{"train_examples": 195000, "image_size": 48, "translate": 0.06, "mlp_ratio": 4, "width": 160, "one_sided": false}
Rows from block 3 of a small image classifier, named by matrix and row number. Rows with one number belong to one neuron. Each number is 128 + 24 x the weight over its row's rms, rounded and kept within 0 to 255. All counts start at 0. Numbers have three digits each.
After each neuron's rows are labels from the 100 images, of 14976, where the neuron reaches its highest value: "patch colour" is the nearest of a few named colours to the mean colour under the peak. Only what is clearly more common there than usual is listed. The data: photos of arthropod specimens (BIOSCAN-5M). In brackets: how many of the 100, against the usual share in percent.
# fc1: MLP up (model.blocks.3.mlp.fc1.weight, 640x160), inputs 0-159
# fc2: MLP down (model.blocks.3.mlp.fc2.weight, 160x640, transposed), outputs 0-159

fc1.520:115146124123099180122168110098110148159139121153144096104181136182162183119103128157117107078138135102149124151132111137111131113109134119136163116117121116089150155111134138147137147159096092137147128125072150135103147168128151124091141127130171152122124153144102169123092124120150078158105148129130132117116143115115126134153131112136127114159116182125144112127077093144119117145096137090081105144181137118129111104133127119098092118136134117202149140112096095147140147151110137
fc2.520:147123101113165123144113143120100111101121109121074096132137125143130098122147093105130131119103083151114132147121121115135129095165123169163140090122159099158093138122080129137131100164087120118122091108082091155117137130131146127109159103151156130168162107149124097098140090132176137109125121143133106060122144129139166148127124110158113140129127140121133167139140117106158091192129131100158134154058148146133141124164139133118173121129105116114109122119095151148099125156107178
patch colour: white (67 vs 31.4)

fc1.254:109146188097092124087157135125115178142144129135141112116163132108160121144125167153124107124123126169156117110131145119106083134102140147154165165135146098166161134087134145113146092166144104117119104112156137129150157180111110124078139119139088099093123100122130159113113147128134154144090124112158120127126144103127132112118097155099126172134114164144137114122114148105099061109125128125153142118122130135136122127130081100153153118112150126116151152143077159064125152115179107
fc2.254:117158132154121119110150135134116168120114128119118162138189130129145099124119165131149133127115153084155106128141122104197184119157161166123138123155125121109081094110124143128105157140163142116124177141088095142132112110131122174117110117113103124162122154153099121112105122157098127187161156154146134126104121127149101175115095164126112153093154140110160130167136124105142144151122137113111141139152095083129126160108132170112144111162167120162110136128160151173156128144114161
patch colour: brown (43 vs 2.9); grey (37 vs 8.1)

fc1.23:170130133136144112161109147153099113142132125158124106099100125134136105147120135155163173095139092099147182120122161130144143136156170124164142134131141116104138103131105180146122167121153137132085123097137153134162105128115195136089095100160114136125140167125165111161138178158132169108119106158125144130110168102190112137140151145145134135121120125143118121134162101127147155081102145105114174155139116155156098107140108134103150105142154152124100139150146139156102082103140145
fc2.23:130108083135116124111119121092178164129112105098116134181134123150135109102093103139108104158125163100120167132161092124130140101144145125128114089091134115108084152119062103139106109151142126127139159169133133121140127123089119102131149136134173095128112086104119151115120142132156142151158131134135150142132127138125124154077123152118145136107088068127133092084114150112065066102112152104129102086128124151175125141117152126159121149139138125149116092115137103149130129121151169
patch colour: grey (39 vs 8.1)

fc1.453:146149141104129158072084104153121137147166124095138110125165151139144085138137167140153095100159103144072134155110138117155153140137124095141155119149127146134133092121082133130162128157136143100130144128122153109126127091177135127135145103122134144114119121079142161144178090144158121137165116118093115153131127120126132099159106146171140161088137133134150110117144171114110144142146128121113166140101080124154106107127058099124111098120083112151106141117142170136114152105085117
fc2.453:118117084132147082132145075148105125095114135126118114184173148101128145128168126125143125146126127150154122100127134115123151103139080174162104139056096119110073137117117136111145141114099133121134092124171114111125119124123174143137118159137148145100110152137119077098137141083141139138100106132124117105153096146166151140122137134120119121131134123186105150102119182160129119148111130146122148133129123133090160132140148157151137089128103119150142129127047134123169090130157137
patch colour: white (64 vs 31.4)

fc1.82:094101090085138096146115170127118114118168116133158120087146131151158120168142148139116114111139127188126135094116161122104138148076112170126127159106133118127159127104161133111117108135146111092124111149141113130119121140147190150163140144157120139137104139115111147100138135093170130164144111138078142125157128137098122104115112114136118182095148111165120136112118134146117145101122129105153130176135100168105145125164168120131157067066125161163147154106148115145147097115145138
fc2.82:122103152169155120116087078122160093113140125129114143144104136121125121101120189126114161140112167146152082117117127136164112156134166082136147113142110133164082102101136124109132165151113149158112164120123136107163091111138139086122149144131136117085144120110095108148161112146145085161117141126150155134099074164107102141123148125134106138145133115158145125106130140120148156148117154126144145153126133153126122079112047131130127175114079151126131129098075117154129096139146131
patch colour: brown (52 vs 2.9); grey (29 vs 8.1)

fc1.332:136119120140079126112152091142114183131103081163141100107166102096116140177132161110126158144133148160117146138163114105100104091150085132125133119152110115119136118114136151155097115107133033144104126136128133147136093102121101106174148158133156167152090111149125100097130120144153127102127079103126098134158152114124087125114119121132145123119097134145125159119071087147151154151108119138164117117147135120121103151125108140142102127111082147119149092108130119172126124136150107
fc2.332:121141124129156099149098132137158096136146100143126153137083099140132129120076221115142111101107123087132099140132110137130131152132094146155174138093123110097089099130132110134119099145086126157123121140065190118158104109163131141096102119116130084126150139142137104130097158102155157129114150093148138075142124129089095122138145119160140133104146145155145129153118118164137119089138138089130139120113144143112113148147150137121116092087132149123107114127096138148130145138081171
patch colour: white (65 vs 31.4)

fc1.630:134129149121124117141096146158127135138150133171172139104137143118160110107127111147128128141126128117111111161139129141146098106164123118109139129117135153117118116109130147156102128098155088085150094142136095077089119100143166068100126155130145113129124129127111151116096189112089114135163135109123080160136151100115156142113128092114125095167133119131113148099094115109133128153172100145145149133070132153161153103156160149129161135136159115129179138154079161071168109130133092
fc2.630:099151104098145106152162124134120124130106115128114136169113115132155133151088143120110148122100135157155154151163124104122136141130099151091126113120118104131140153130135090136123130120125114103130170113119181146170125127108124182149136142168133132094156154151149158142196042134143128151128099144105162108137155137105158103147123147130104123090127157132141110134169107121118106081143126148107087117111146112110139130113107169159115079150117118151129072131162132168151100180118144
patch colour: grey (40 vs 8.1)

fc1.115:126105126094127092180111113163118118138139082112130106164094101133146152131145160094118122161163144135127131102165110143129114088133087112103151084125138101162139112119133142153141145113197148153116170165102089119128108106118120114072099174138099126123099096104154103115152139138128121093106131119151141122152154138146171123159101118116146128155123135121133080131116158077140131078109097132113114146152134123109095128101123160155125101068156140142127115127147122155164159109110136
fc2.115:121116118149147127110169120128195116113114114117094180106116133167127103138090151100129121110111144102111143099097152113149143091103111160140133064119133076132098093075139110095165100125132146119136138142162136162151105146124118112136095111121140094134101164084151102115083113155161120149145151130113137136137075118143135185131128122141098149124099141142122131097179137185144108126109132104125152117160128111108163131114140088130137108118117148116149156126102089147107120137107093
patch colour: grey (54 vs 8.1)

fc1.230:174136159105155123123112142125099103124153158121101104141142130153133131060140157146101146101084161123130135144160180138100126157142097136112142124111131127173126127085122131150119121153106078128153122120175157115116088122124123103098146150118166110133137143082103112103139130135128130117149129120116109169130125118109122158175119135100140101135112110137136156141125144150115141074129148111124138103106143102089125090135151122110035094098179112103130081149161152138154121122112102
fc2.230:090104088143144134133186137167095131106127106141127087135109154138096107137136080067106136139129098139100122124143147112131107118134111123153116079096137110093119116180123150133143156148171139121143076132111119119144120111120107122121143146165109159094147148116130075127129095123095149138085148130132086119107129153093125118176153139106119132120136142139104121120125137128165116106146142091151125122120146078137138141124102146116143100172110130113160109082058132124116111198151133
patch colour: grey (28 vs 8.1)

fc1.314:088122097134125152147107146119117129177077123173163119141151090120141177102149151115122128112122106146126107164084137070133095093105128108167131130123113131101124115171112128132170170143098128151154113168091133126156115183144130134134111101116110142127127119125137169125104145121172103094124160110150158090147150153154127153088128116134160111196120140149109162124092104105115110112132124088127122135143161145113133127111118159163122098136134093146147131145078116145137135098146157
fc2.314:176143116142153105115142135154107091097139114152114133108142142145115138140139122110105156108111102162119117129141132112176135115138138114155092076110131140126151156147095138111149111200090114161101115110117081131105183124127136158134157120139153135138141111111128113149122132106110136121144104147148111071163132152124152110122144136194084134155104159147170170129154130135112093123152171135184106150105136088097122110102118090118124140141097130083137116119133120111156083133091095
patch colour: white (61 vs 31.4)

fc1.60:123118082138146131138134133163125104134138139148119114159109180143120138120098092134117148126127135118178129152115129140145118163127123142128108089153119130137173144160096155156146131143132141123129107155094096128111119149103109132158112128179113113120088111092164140122141185128173112130163146143163172122124154124118128160131119057153129134123100074124159126127129151145101134139142163114118136115082105156091148065145140132161094147152149120121092130148150147112131166142189083
fc2.60:112118215139132092126095134101101183142140135178116148113098151159125061104124124099131085146143118162070130121133087118144147116129130125137143127106142076114117098120175115136097149138141154116119134093111130134157135087105135132145122114142114137150168147137116144149170123126130116160119085097123114136160163144097086112116128095136133125143137162133139113114125135141126108164168131143089134078152112124094170066121103131107126112145089140127135109130128095137161131137125137
patch colour: white (70 vs 31.4)

fc1.623:119136139071100158155120178121135128140142137152142149126156127097162088126133110182116112098098166128105115133112138156148141115148132105096138138116165119131127112139128122141143074119097075159113121117131154114123140143111090082132103121164135112145126115153126113137141082111084127112102092150135168161112109125127121123143147153142158188124140123168085153124071146153176090132144094135124139151155102109098114184111135109123083101122178113131092119120145138125138166134120119
fc2.623:120139157086108142119155128126123117074126119110137130145085092118096171137134118114098163173107128118109120158139132122146120143106136179131148122125140084121133129116124118136104102117135180111125119113130079138131141116145154142090147096132120145126088102115153127129110126165168130168172120095124113109144155113090139129126103097109068060111145182139137104118127126134127071138122147122125117159113184122123127090119155180143114135132099169158114125111153106086112078144140133
patch colour: grey (33 vs 8.1)

fc1.584:161092128150095123087146107158112165123105088111105134117103138114103114131140154117130098149219158149136129116087161169130106115142136154146107135154161147140122134171122134101076115153088075144142143125141120138135136157135094108144113151119090119143132168125089123178120133157088152137140155129110156142160162138130098132168109117136108161120129089143140144104139096196134117151132155123134163118137167131148166136111097111151135116112143130103109125118115114097129116117090146
fc2.584:127112122114151070104108139135099104175150114129157119113131158144151146117160141125119134122096145123112113130210148163166097127139132082113111136130141123135142147152131088138139095122144168137121102108153119128069131123073149162125141111138150144126150082087134135132116114159136133058106119158155163143159115156124103129101099136099151130155111131161139111164131088127110098130103104151100127135120101164107117128106154126116121120100110144164160171166173115141139097128129161
patch colour: grey (42 vs 8.1)

fc1.174:121139101121145160112120134118097090177116167138103105130150102140142146156141114152131135131112149114146134132099126087169181098121125133117119125134144124086101140136122098103119147104160125122132127143104122119117142159123123074175123097137153104090094156146181127099120097137137118143136103098098164132163151099076113156154153099128151101152125092102119078113130116140150136099087110110130148093173100160158126099140119144111147090114134123141146167142170104176167168115129106
fc2.174:168141116150079091149124092147156121114105112107128117173155139150134120109153154138134129139110115140087109095138122147071112106118157126142113125143145145138131139110166086095124124150115131147155093157143134118137134105105102093120118132104103135125185100136120096163133157089149109129164100198122112123143126130092127123129152118149105179164150149133115150152158145186155118161131117100151103111135096144125096119123177135158183149099145122077160165133138097113135142134134123
patch colour: grey (28 vs 8.1)

fc1.619:108127136129105141168104119152195104143107108166125132135146130117119095111140124135146118104139119136137095087129079122120065101112105100118099146169115174123145099161143104136084137124143129115092099122128125140147117117153120142185124173115156150186117081165124139128138104106142128115145130177129149121142087125163132144098121127175181124086100135090098097117141105120112100130119103123122103133113143120143128110086115144098114146141123131122123180163107116161118110174130153
fc2.619:075152119148113134147165132157121117104128135094167127122142112155094117157150096134129166123133117121064094122136152131187153089134108095180135129119102125086133116156095110124139196106147111115130134130100109110113097176133126146163109123103093115160153141108084097122137122103103113121109145099136122144121136113125110104135090112122094128106173125130128107149143160137130120121189165140165111123165163124145148142168139135112108129162113092101127172130111144158120111173138130
patch colour: grey (26 vs 8.1)

fc1.510:162138121127140143159148124122104142107129150175177159128110170092129110152168111151148157108170151152145159088104112135129104146131148114119152171143162157120138158133129090099132151131095104117137129163096112135136128115141102116104089175157156122150126155115145142146155156150066136101123128155148080147158172116110097155131099150131098115172161133133106132099138121167138086118115091132134096087134157105119147141111107150140132073136131136129110138143117113087130070129105132
fc2.510:121144178148143118124106165137146147115131169093132131084114111168148160094113123138167147170100128150135096146123106115145130133143143156132148123141136138133102114164138122156103144108137100085118169145052124113089163120144140133151192094096119161107126106134106137102132109141158118137109115119159110126128120131101138082088094139129172118140149100147118095156122109117089128093115137104138118101124105123134112148121140103080129159118149099144093105165101118105180185130107128
patch colour: grey (36 vs 8.1)

fc1.582:149122143138126147178106086130156139113145101100126098140108102099114092108094082107107140133152154143143151108139154156110148160145156150110128135109105147099154126098147130144135155128065107122136123121093117117142128122126137160112123203149176173159099173137124141147112146082102115138128085107128129122126109144141174149129124137145134148151125142104130156120129134078157143181125142127154097136100135135124077146127117113123097164132135123101144165147140116150127047108133158
fc2.582:136159113122151156119095134106096138122129159178170139118143160132143104124166150145105167122120106144128100146176145127131117143130138170139112105154116131119189159176112080116129147132131133166140182145126118131113148125085075117091173153116098112131104130117171149115145190153085142100110089104149157105120101078175127121156125142140116119149152139121150149113127124102148159112116139158140135130119123155130121087134157115162123109107132120081159119136115123158139170156133123
patch colour: grey (46 vs 8.1)

fc1.222:092159115159138102124149114136124135135144097160118151144148108106103172100121147181154108098170139133124158160127108142152165125112139107102143107132124122120128131157130155178127131152104175154165069128114144156124134154130132081117088134156189138109114124147152092124129144138150111142115125096119069148166111110126155098127172132137092130107115062162132152127147118141159130105113147173129151107153155111127100133130127164124130123135149117143110083134154154146110123175100167
fc2.222:136138110150123130144121146133143056062143120135123118117186163146141120120153106115141112146123109119141132113177165149127152140122121111126150136088143098176147157115124136133124156105136099174116137141112152121088132106112128137127161064114116142126139144105099144135120100153132146091102131128135154120127089143190119146114088115118143103130132181088183098173111174118121149132180133081114116139098126133153106134137121096115162113116117136158153134125151137126110150081158116
patch colour: grey (29 vs 8.1)

fc1.76:167133148124141135116123093168126097110086117159173125154129110095117157177144087100141125111147122097079115145124102121106122151135137145149107147122167125138085180152153135141118147106095171122139172126100135153107111139156168140142163149107167108144104087140159153129122148130122154094128128100160129131096161165164169114144116154127150108161125112107129115121193141117092149099106100127132145156124118143169129144145103122127146169130112084136137155160101106136104111097109152
fc2.76:114113117151151160144104155129128108155122178141179117127116115129073110151135141159142171121145131112148116176188141110120092141173133165190101149113122119144123123132115139105092180108143120122099163145170118073133130151160143114129148171122118155137162137121117117132116115153119091154129116118151089140152110151077143174098144093101105148113124097129123132134105107104154120113128158152115126132099146095154108140127140121133126162148123141173088127148146106103138148144160083
patch colour: grey (35 vs 8.1)

fc1.502:125090148138090136132118114093118095119117112172122104125115135098143114137137193150111110123136159087121076131136121093126157121126125143124100120106118128109137089120145139093151148147144153162138138114112134112140110105057150085104115192145131155054085121138147120124102132082121137144131132130118091135145111129106155076119161130125130184165080151135136150147156109077131158124119122146131140105135105112135115093152133143129139106076122112117162111126134114101149101140150152
fc2.502:080117115117120112104116113139140156136091109104107178123168137142122144134155120081131125094125106106117109146079132104140108122121109097132100114153121103174135180108125120152129111171137108118154129168124131144102146159115127148154088104093197096134122126132087123137133084142141108119078179145156130076090141151135127122167142122109111138169136146150087136137121144098072104133130119165143116135118127140119120122157084144115132161165145124161164112120114130138096173102131133
patch colour: brown (46 vs 2.9); grey (25 vs 8.1)