python train.py --model="image classifier" --train_examples=195000 --image_size=48 --crop_scale_min=1 --translate=0.06 --targets=["family"] --arch="fnet" --parallel_block=false --layers=6 --shampoo_beta=0.95 --grad_clip=5.0 --adaptive_grad_clip=0.02 --steps=40000 --weight_decay=0.03
Rows from block 2 of a small image classifier, named by matrix and row number. Rows with one number belong to one neuron. Each number is 128 + 24 x the weight over its row's rms, rounded and kept within 0 to 255. All counts start at 0. After the name is the row's rms in percent of the matrix's.
After each neuron's rows are labels from the 100 images, of 14976, where the neuron reaches its highest value: "responds to" is what is common among them. Only what is clearly more common there than usual is listed. The data: photos of arthropod specimens (BIOSCAN-5M).
# fc1: MLP up (model.blocks.2.mlp.fc1.weight, 640x160), inputs 0-53
# fc2: MLP down (model.blocks.2.mlp.fc2.weight, 160x640, transposed), outputs 0-53

fc1.36 106 [117 171 140 131 144  96 155 143 101 133 144  91 144  81 136 145 145 133 113 110 120 136 180 119 102 147 121 139  83 123 122 144  82 135 102 163 172 138 118 108 125 147 168 142 132 148  97 136 112 117 127 117 145 158]
fc2.36 101 [122 110 129 131 154 133 120 158 125 122 131 143  96 121 137 139 128 101 145 115 150 163 108 137  90  81 118 126 133 190  94 109 135 162 161 119 132 163 125 111 159 112  94 123 151 108 131 118 139 167 123 127 113 119]
responds to: order Hemiptera

fc1.257 097 [141 118  92 194 110 145  94  98 140 123 120 107  68 132 172 122 123 110 125 165 115 131 148 148 160  93 119 138 151 152 122 101 124 118 124 153 159 148 125 135 132 149 117 130 143 157 110 124 129 118 102 133 124  87]
fc2.257 096 [145 101 152  92 106 142 122 124 124 139 139  96 149 146 128 118 140 117 125  98 153 102 125 143 162 144 130 167 116 117 126 124 110 143 152 105 177 109 184 118 100 141  93 117 185 103 110  87 164 175 130 139 134 123]
responds to: order Hemiptera; family Cixiidae

fc1.264 091 [125 117 101 107 114 137 106 118 157 124 109 160 121 125 110  76 110 155 171 139 125 114 143 145 110  96 111 131 125 121 135 127 119 122 159 131 154 136 128 134 130 185 144 102 146 136  87 156 148 136  91 136 118 169]
fc2.264 092 [121 169 145 148 130 132 138 115 159 187 146 110 122 143 117 179 105 128 151 124 165 161 170 102 137 160 104 135 115 151 129 125 150 111 146 100 142 122 120 157 133 124 141 127  80 154 170 135  95 118 151  98 124 101]
responds to: order Lepidoptera

fc1.225 102 [126 145 156 122 123 100 185 106 162 125 123 118 133 127 154  95 143 111 139 119 112  82 173 138  83 111 127 140 123 156 115 112 117 127 140 124 122  52 117 133 108 170 116 119 113 142 110 122  97 138 147  79 117 116]
fc2.225 094 [124 142 120 142 131 157 107 143  86 144 160 136 105 128  90 155 124 150 124 142 152  95 131 114 151 164 130  93 100 138 134 162 118 125 118 115 131 158  91 122 152  99 143 151 160 111 183 148 150 101 132 123  86  96]
responds to: order Coleoptera

fc1.390 097 [109 130 115 171 113  85 112 126 156 133 116 134  85 124  78 127 107 131 142  69 131 170 122 166 153 121 121 167 106 139 151 144 150 101 115 107  84 130 153 137 131  95 152 152 152 113 129 105 114 123 115 122 135 139]
fc2.390 108 [ 79 141 139 164 135 171 124 133 195 140 134  99 168 108  99  99 146  86 135 120 138 133 180 122 132 103 106 111 114  97 149 117 109 127 125 161 119 159 117 152 124 145 107 139 171 115  98 106 132 182  94 125 109 152]
responds to: order Diptera

fc1.239 100 [101 131 143 145 144 185 108  78 138  78 144 139 130 127 149 106  87 115 105 137 132 125 100 160 128 147 119 159 120 128 127  86 123 205 147 142 135 110 104 155 124 159 139 157 164 120 112 119 118  98 109  91 106 124]
fc2.239 094 [137  83 109  91 148 141 140 139 130 124 120 121 135 161 134  94 147 167 117  87 124 151 149 113 125 128  83 114 152  90  91 166 117 106 159 143 105 103 160 126  84 110  91 107  71 135 136 121 113 184 146 193 117 113]
responds to: order Lepidoptera

fc1.436 106 [178 155 107 107 144 185  98 130 102 137 121 147 109 112 119 116 128 142 102 144 113 123 108 168 114 124 128 120 120 108  88 136 106 107 156 145 153  98 146 141 131 125 143 126 136 105 155 171 111 114 118 119 114 177]
fc2.436 124 [114  82 158 125 117 142 107 123 134 124  90  93 183 147 159 141 146 124 118 105 115 152 141 165 148 120 159 142 160 119  86 134 130 124 144 140  96 156 139 121 126 125 144 120  98  94 114 107 166 133 115 100 136 138]
responds to: class Collembola

fc1.605 090 [ 80 164 160 136 126 123  87 131 178 111 150 100 117 130 154 152 135 108 141 155  92 170 144 135 192  99 177 119 132 144  89 135 131 140 134 154 106 128 144 102 121 142  95 150 128 115 113 140 139  95 172 158 137  99]
fc2.605 091 [135 139 140  99 132 147  98 130 127 136 117 131  92 129 140 171 154 179 105  83 169 115 101 106 132 165 124 103  99 132  77 115 153 125 119 118 156 149 187 132 183 127 147 156 130 124 138 145 116 112 142 119 105 128]
responds to: order Hemiptera

fc1.376 099 [105 118 136 114  94 115 114 152 115 184 106 142 103 160 102 115 138 145 154 167 126 132 133 107 136 126 121 128 110 124  53 122 136 132  73 166 170 120 131  97 131  85 128 126 162 149 114 107 110 149  96 121 133 137]
fc2.376 102 [147 125 166 123 183 116 130 147 181 112 110 137 121  99 153 159 137  95 125 146 114 136 161 164  92 148 130 101 163 151 133  94 103 120 140 148 167 143 122 165 114 110  80 109  98 141 119 118 128 145 127 135 103 151]
responds to: order Hemiptera

fc1.244 102 [159 127  93 121 131  99  86 166 130 142 167 121 132 139  97 148 123 139 133 157 110 168 137 121 126 154 123 126 154 149 136 119 148 136 165 100 112 107 147 112  97 137 131 130 122 103 160 118 142 151 127 127 105 134]
fc2.244 111 [121 135 151 179 135 112 141 145 110 157 124 153 138 153 130  96  98 142 150 148 142 107 163 160 152  69 132 132 115  91 111  99 142 122  98 130 140 132 127 144  91 166 129 147 141 140 104 104 143 142 121 133  94 189]
responds to: order Diptera

fc1.409 100 [ 91 132 131 127 147 160 158 137  99 136 145 128 150 157 165 120 180  87  99 151 159 145 158 134 152 129  94 103 122 112 111 103 111 155 114 143 110 140 132 119 123 168 121 177 132 128 174 112 121 128 133 144 122 137]
fc2.409 109 [162 106  97 114 143 132  98 131 118 147 150 150  87  79 165 129 132 150 156 142  99 131 104 108 180 140 123 132 157 140 178 162 110 154 145 134 144 105 110 168 144 126 127 107 161 157  69 130 125 113 186  98 132 150]
responds to: order Coleoptera

fc1.576 097 [136 131 107 119 161 130 165  94 112 144 150 117 128 122 146 149 130 117 116 111 151 123  64 111 146 135 123 126 110 104  85 111 106 151 133 140 129 131 109  99 128 144 105 128 125 208 163 138 113 148 124 162 110 153]
fc2.576 116 [133  98 105 147 135 126 125 153 164 102 140 112 125 154 106 140 109 110 137 110 112 130 179 151 121  70 137 120 142 128 160 148 152  86 178 127 123 104 129 179 122 147 161 111 124  95  83  83 145 138 151 102 150 154]
responds to: class Collembola

fc1.250 101 [113 100 145 108 153 104 155  97  97 130 173 122 130 151  98 100 163 106 111 105 152 142 149 113 125 110 117 121 159 140 102 113 134 101 103 136 158 124 118  94 138 170 132 145 138 100 105 119 165 134 108 140 114 126]
fc2.250 107 [114 118 140 110 120 109 107 137 147 134  89 108 123 134 149 141 123  97 131 151 105  71 139 158 127 160 154 136 133 133 142  76 128 177 159 157 157 115 147 148 161 115 134 114  97 169 101 132 113 102 178 130 111 108]
responds to: order Lepidoptera

fc1.477 094 [129 125 163 135 158 103  89 159  38 160 142 150 135 142 152 120 122 110 158 126  93 123 173 156 144 124 124 136 108 116 143 117 113 112 146  72 112 150 113 158 112 114 116 142 139  91  98 102 111 115 123 161 142 134]
fc2.477 085 [118 125 116  90 109  78 132 134 166 146 133  94  89 120 120 135  77 144 151 163 128 121 137  97  59 133 118 132 117 160 103 133 119 127 125  92 136 104 158 136 115 146 133 146 142 180 156 162 110  79  87 100 105 126]
responds to: class Collembola

fc1.458 108 [146 120 143 126 149 109 133 149 140 129  96 111 148 130 117 100 111 117 105 134 103 137 145 160 158 124 100 154 139 134 162 115 159  99 154 151 170 101 113 159 148 148  89 139 115  99 140 153 139 120 138 147 114 145]
fc2.458 091 [136 158 150  89 102 127 123 127  83 135 168 148  85 106 123 121 121 133 121 131 142 149 135 109 112 106 128  69 158 133 107 144 160 156 111 130 142 140 115 169 119 147 178 158 116 145 133 119 123 113 101 122 121 106]
responds to: order Coleoptera

fc1.536 103 [150 153 157 116 130 123 126 148 126 133 106 135 138 168  79 128 143 110 137 110 109 107 119 118 175 145 118 178 122 136 102 142 161 170 158 155 126  64 153 112 131 157 142 120 112 126 125 135 120 147 159 147 120 114]
fc2.536 106 [123 144 136  90 174 122 102 180 137 124 107 117 104 139 177 134 169 109 120  86 113 195 100 168 101 149 121 152 106 152 160 149 112 106 136 150 112 106 143 118 112 175 143 116  94  86 124  85 126 143  99 134  86 169]
responds to: order Diptera

fc1.238 097 [135 141 185 133 129 112 123 117 140 164 139 128 122  91 104  92  88 143 121 119 122  78 120 121 144 141 135 178 161 161 164 149 138 104 136 148 139 118 123 113  72 160 137 174  89 145 152 107 105 135 130 151 135 141]
fc2.238 088 [123 115 102 132 137 135  58 158 110 130 106 131 133 170 119 114 160 104 161 114 141 142 118 156 149 103 149 109  57 121 128 105 149 132 162 109  86 128 157 142 173  97  87 124 121 115 124 152 119 137 131  90 111 107]
responds to: order Lepidoptera

fc1.101 100 [142 150 140 112 150  81 116 129 114 126 161  93 160 150 109 174 159 131 124 113 131 130 119 159 122 117 120 160 104  96  87  95 144 141 117 159  93 140 159  96 155 154 132 148 154 111 162 158 150 150 128  98 109 117]
fc2.101 104 [ 91 133 118 114  97 152 169 123 136 173 131 129 145 153 126 104 118 133 142 156 111 126 162 102 114 150  98 195 156 154 167 103 128 121 138  96 124 127 113 156 104 134 140 105 112 116  96 153 115 182 114 128 165 140]
responds to: order Lepidoptera; order Hemiptera

fc1.468 076 [128 105 102 137 151 154 158 149 116  81 140  97 106  90 130 142 116 134 134  98 112 175 125 146 103 147 142 146 205 123 121 122 120 174 106 146 124  81 121 159 115 159 151 110 113 143 150 151 103 114 123 115 113 121]
fc2.468 082 [125 153 134 109 133 115 101 129 104 122 123 119 107 140 153 145 138 114 135 179 142 129 116 135  98 143 117  90 104 153 122 147 133 139 128  77 183 160  96 135 133 143 130 171 105 151 152 141 114  56 152 154 100 133]
responds to: order Coleoptera

fc1.612 101 [151 142 137 160 113 141  98 169 115 134 166 128 150  81 123  94 137 149 164 105 154  76 114 147  93 115 117  87 152 126  96 171 129 114 157 148  86 131 123 141 124 112 115 118 127 117 146 129 154 135 140 148 157 157]
fc2.612 121 [ 95 164 131 124 158  86 124 152 130 130 126 126 179 100 137  99 183  79 138 113 103 109 147 114 139 153 128 148  87 157 138  92 166 135 114 164 127 112 123 119 155 149 123 138 159 159  89 106  99 140 139  95 126 139]
responds to: order Lepidoptera

fc1.592 094 [118 149 125 112 123 157 130 101 127  93 152 114  86 135 127 145  96 110 124 116 147 211 103 166 130 160 130 153 126 111 153  79 139 157 155 111 144 140  90 154 119 162 131 157 131 114 148  98 103  84 119 110 104 101]
fc2.592 099 [ 80 146 141 146 160 117 148 154 170 110 103 167 146 105 163 114  91 132 137 185  82 121 148 112 110 164  94  93 142 128  88 141 104 132  98 145 152 133 126 101 152 115 150 129 128 100 153 166 130 111 141 157 125 115]
responds to: order Hemiptera

fc1.271 103 [113 166 159 113 110 130 141 142 142 107 132 129 120 134 186 169 143  91 152 113 191 112 135 123 119 130 188 125 189 119 131  99 154 109 137 104 113 161 105  94 143 131 126 109 129  91 121 129 147 137 100 139 136  97]
fc2.271 098 [141 114 104 159 144 148 132 105 142 122  93 104 115  94 137 143 127 153 133 137  87  90  89 174 102 133 125 110  84 133 100 159  95 103 113 113 130 139 124 129 100 119 142 155  93 171 151 140 148 113 156 125  94 166]
responds to: order Hymenoptera

fc1.134 102 [ 97 112 148 145 167 105 186 124 139 164 171 131 127 110 136 136 108 190 121  90 145 109 125 129 122 135 114 135 127 153 135 141 119 141 116  91 122 128 121 141 113 108  75 108 113  82 140 104 135 135 108 113 125 157]
fc2.134 111 [123 122 132 147  63 129 153  99 125 134 128  98 125 122 121 115 103 119 141 110 118 123 152 155 124 123  96  59 134 134 144 113 135  93 190 141 132 124 109 129 167 124 168 164 132 187 156 131 132  80 136  79 118 110]
responds to: order Lepidoptera

fc1.392 109 [155 129  76 131 140 136 183 153 126 127 126 128 102  97 170 125 124 120 112  93 127 113 128 121 149 117  99  89 142 108 175 118  98 144 148 128 141 111 114 142  88 125 123 156 128 118 127 173  75 110 150 159 114 160]
fc2.392 108 [124 127 136 117 130 115 134  95 170 157 158 174 145 151 119 130 133 134 159 164 167 140 142  95  84 131 115 132 111 143  98 117 124  87  99 133 105 124 158 154 158 126 134 146 149 162 115 135 104 189 152 101 136 104]
responds to: order Coleoptera

fc1.597 102 [ 97 149 115 166 157 135 144 105 108 170 160 135 120 117 113 149 144 169 119 134 126 135 120 148 161 129 152 124  74 135 118 105 147 127 120 163 167 133 124 121 117 161 107 128 117 139 107 173 146 141 160 163 138 117]
fc2.597 103 [ 73 128 111 137 104 102 119 152 114 118 149 102 116 124 140 149  91 121 166 161 127 152 115 143 147 112  86 148 163 105 145 112 119 125 144 131 157 110 164 141 144 162 176 153 195 122 130 131 136 104 127 101 141 151]
responds to: order Hemiptera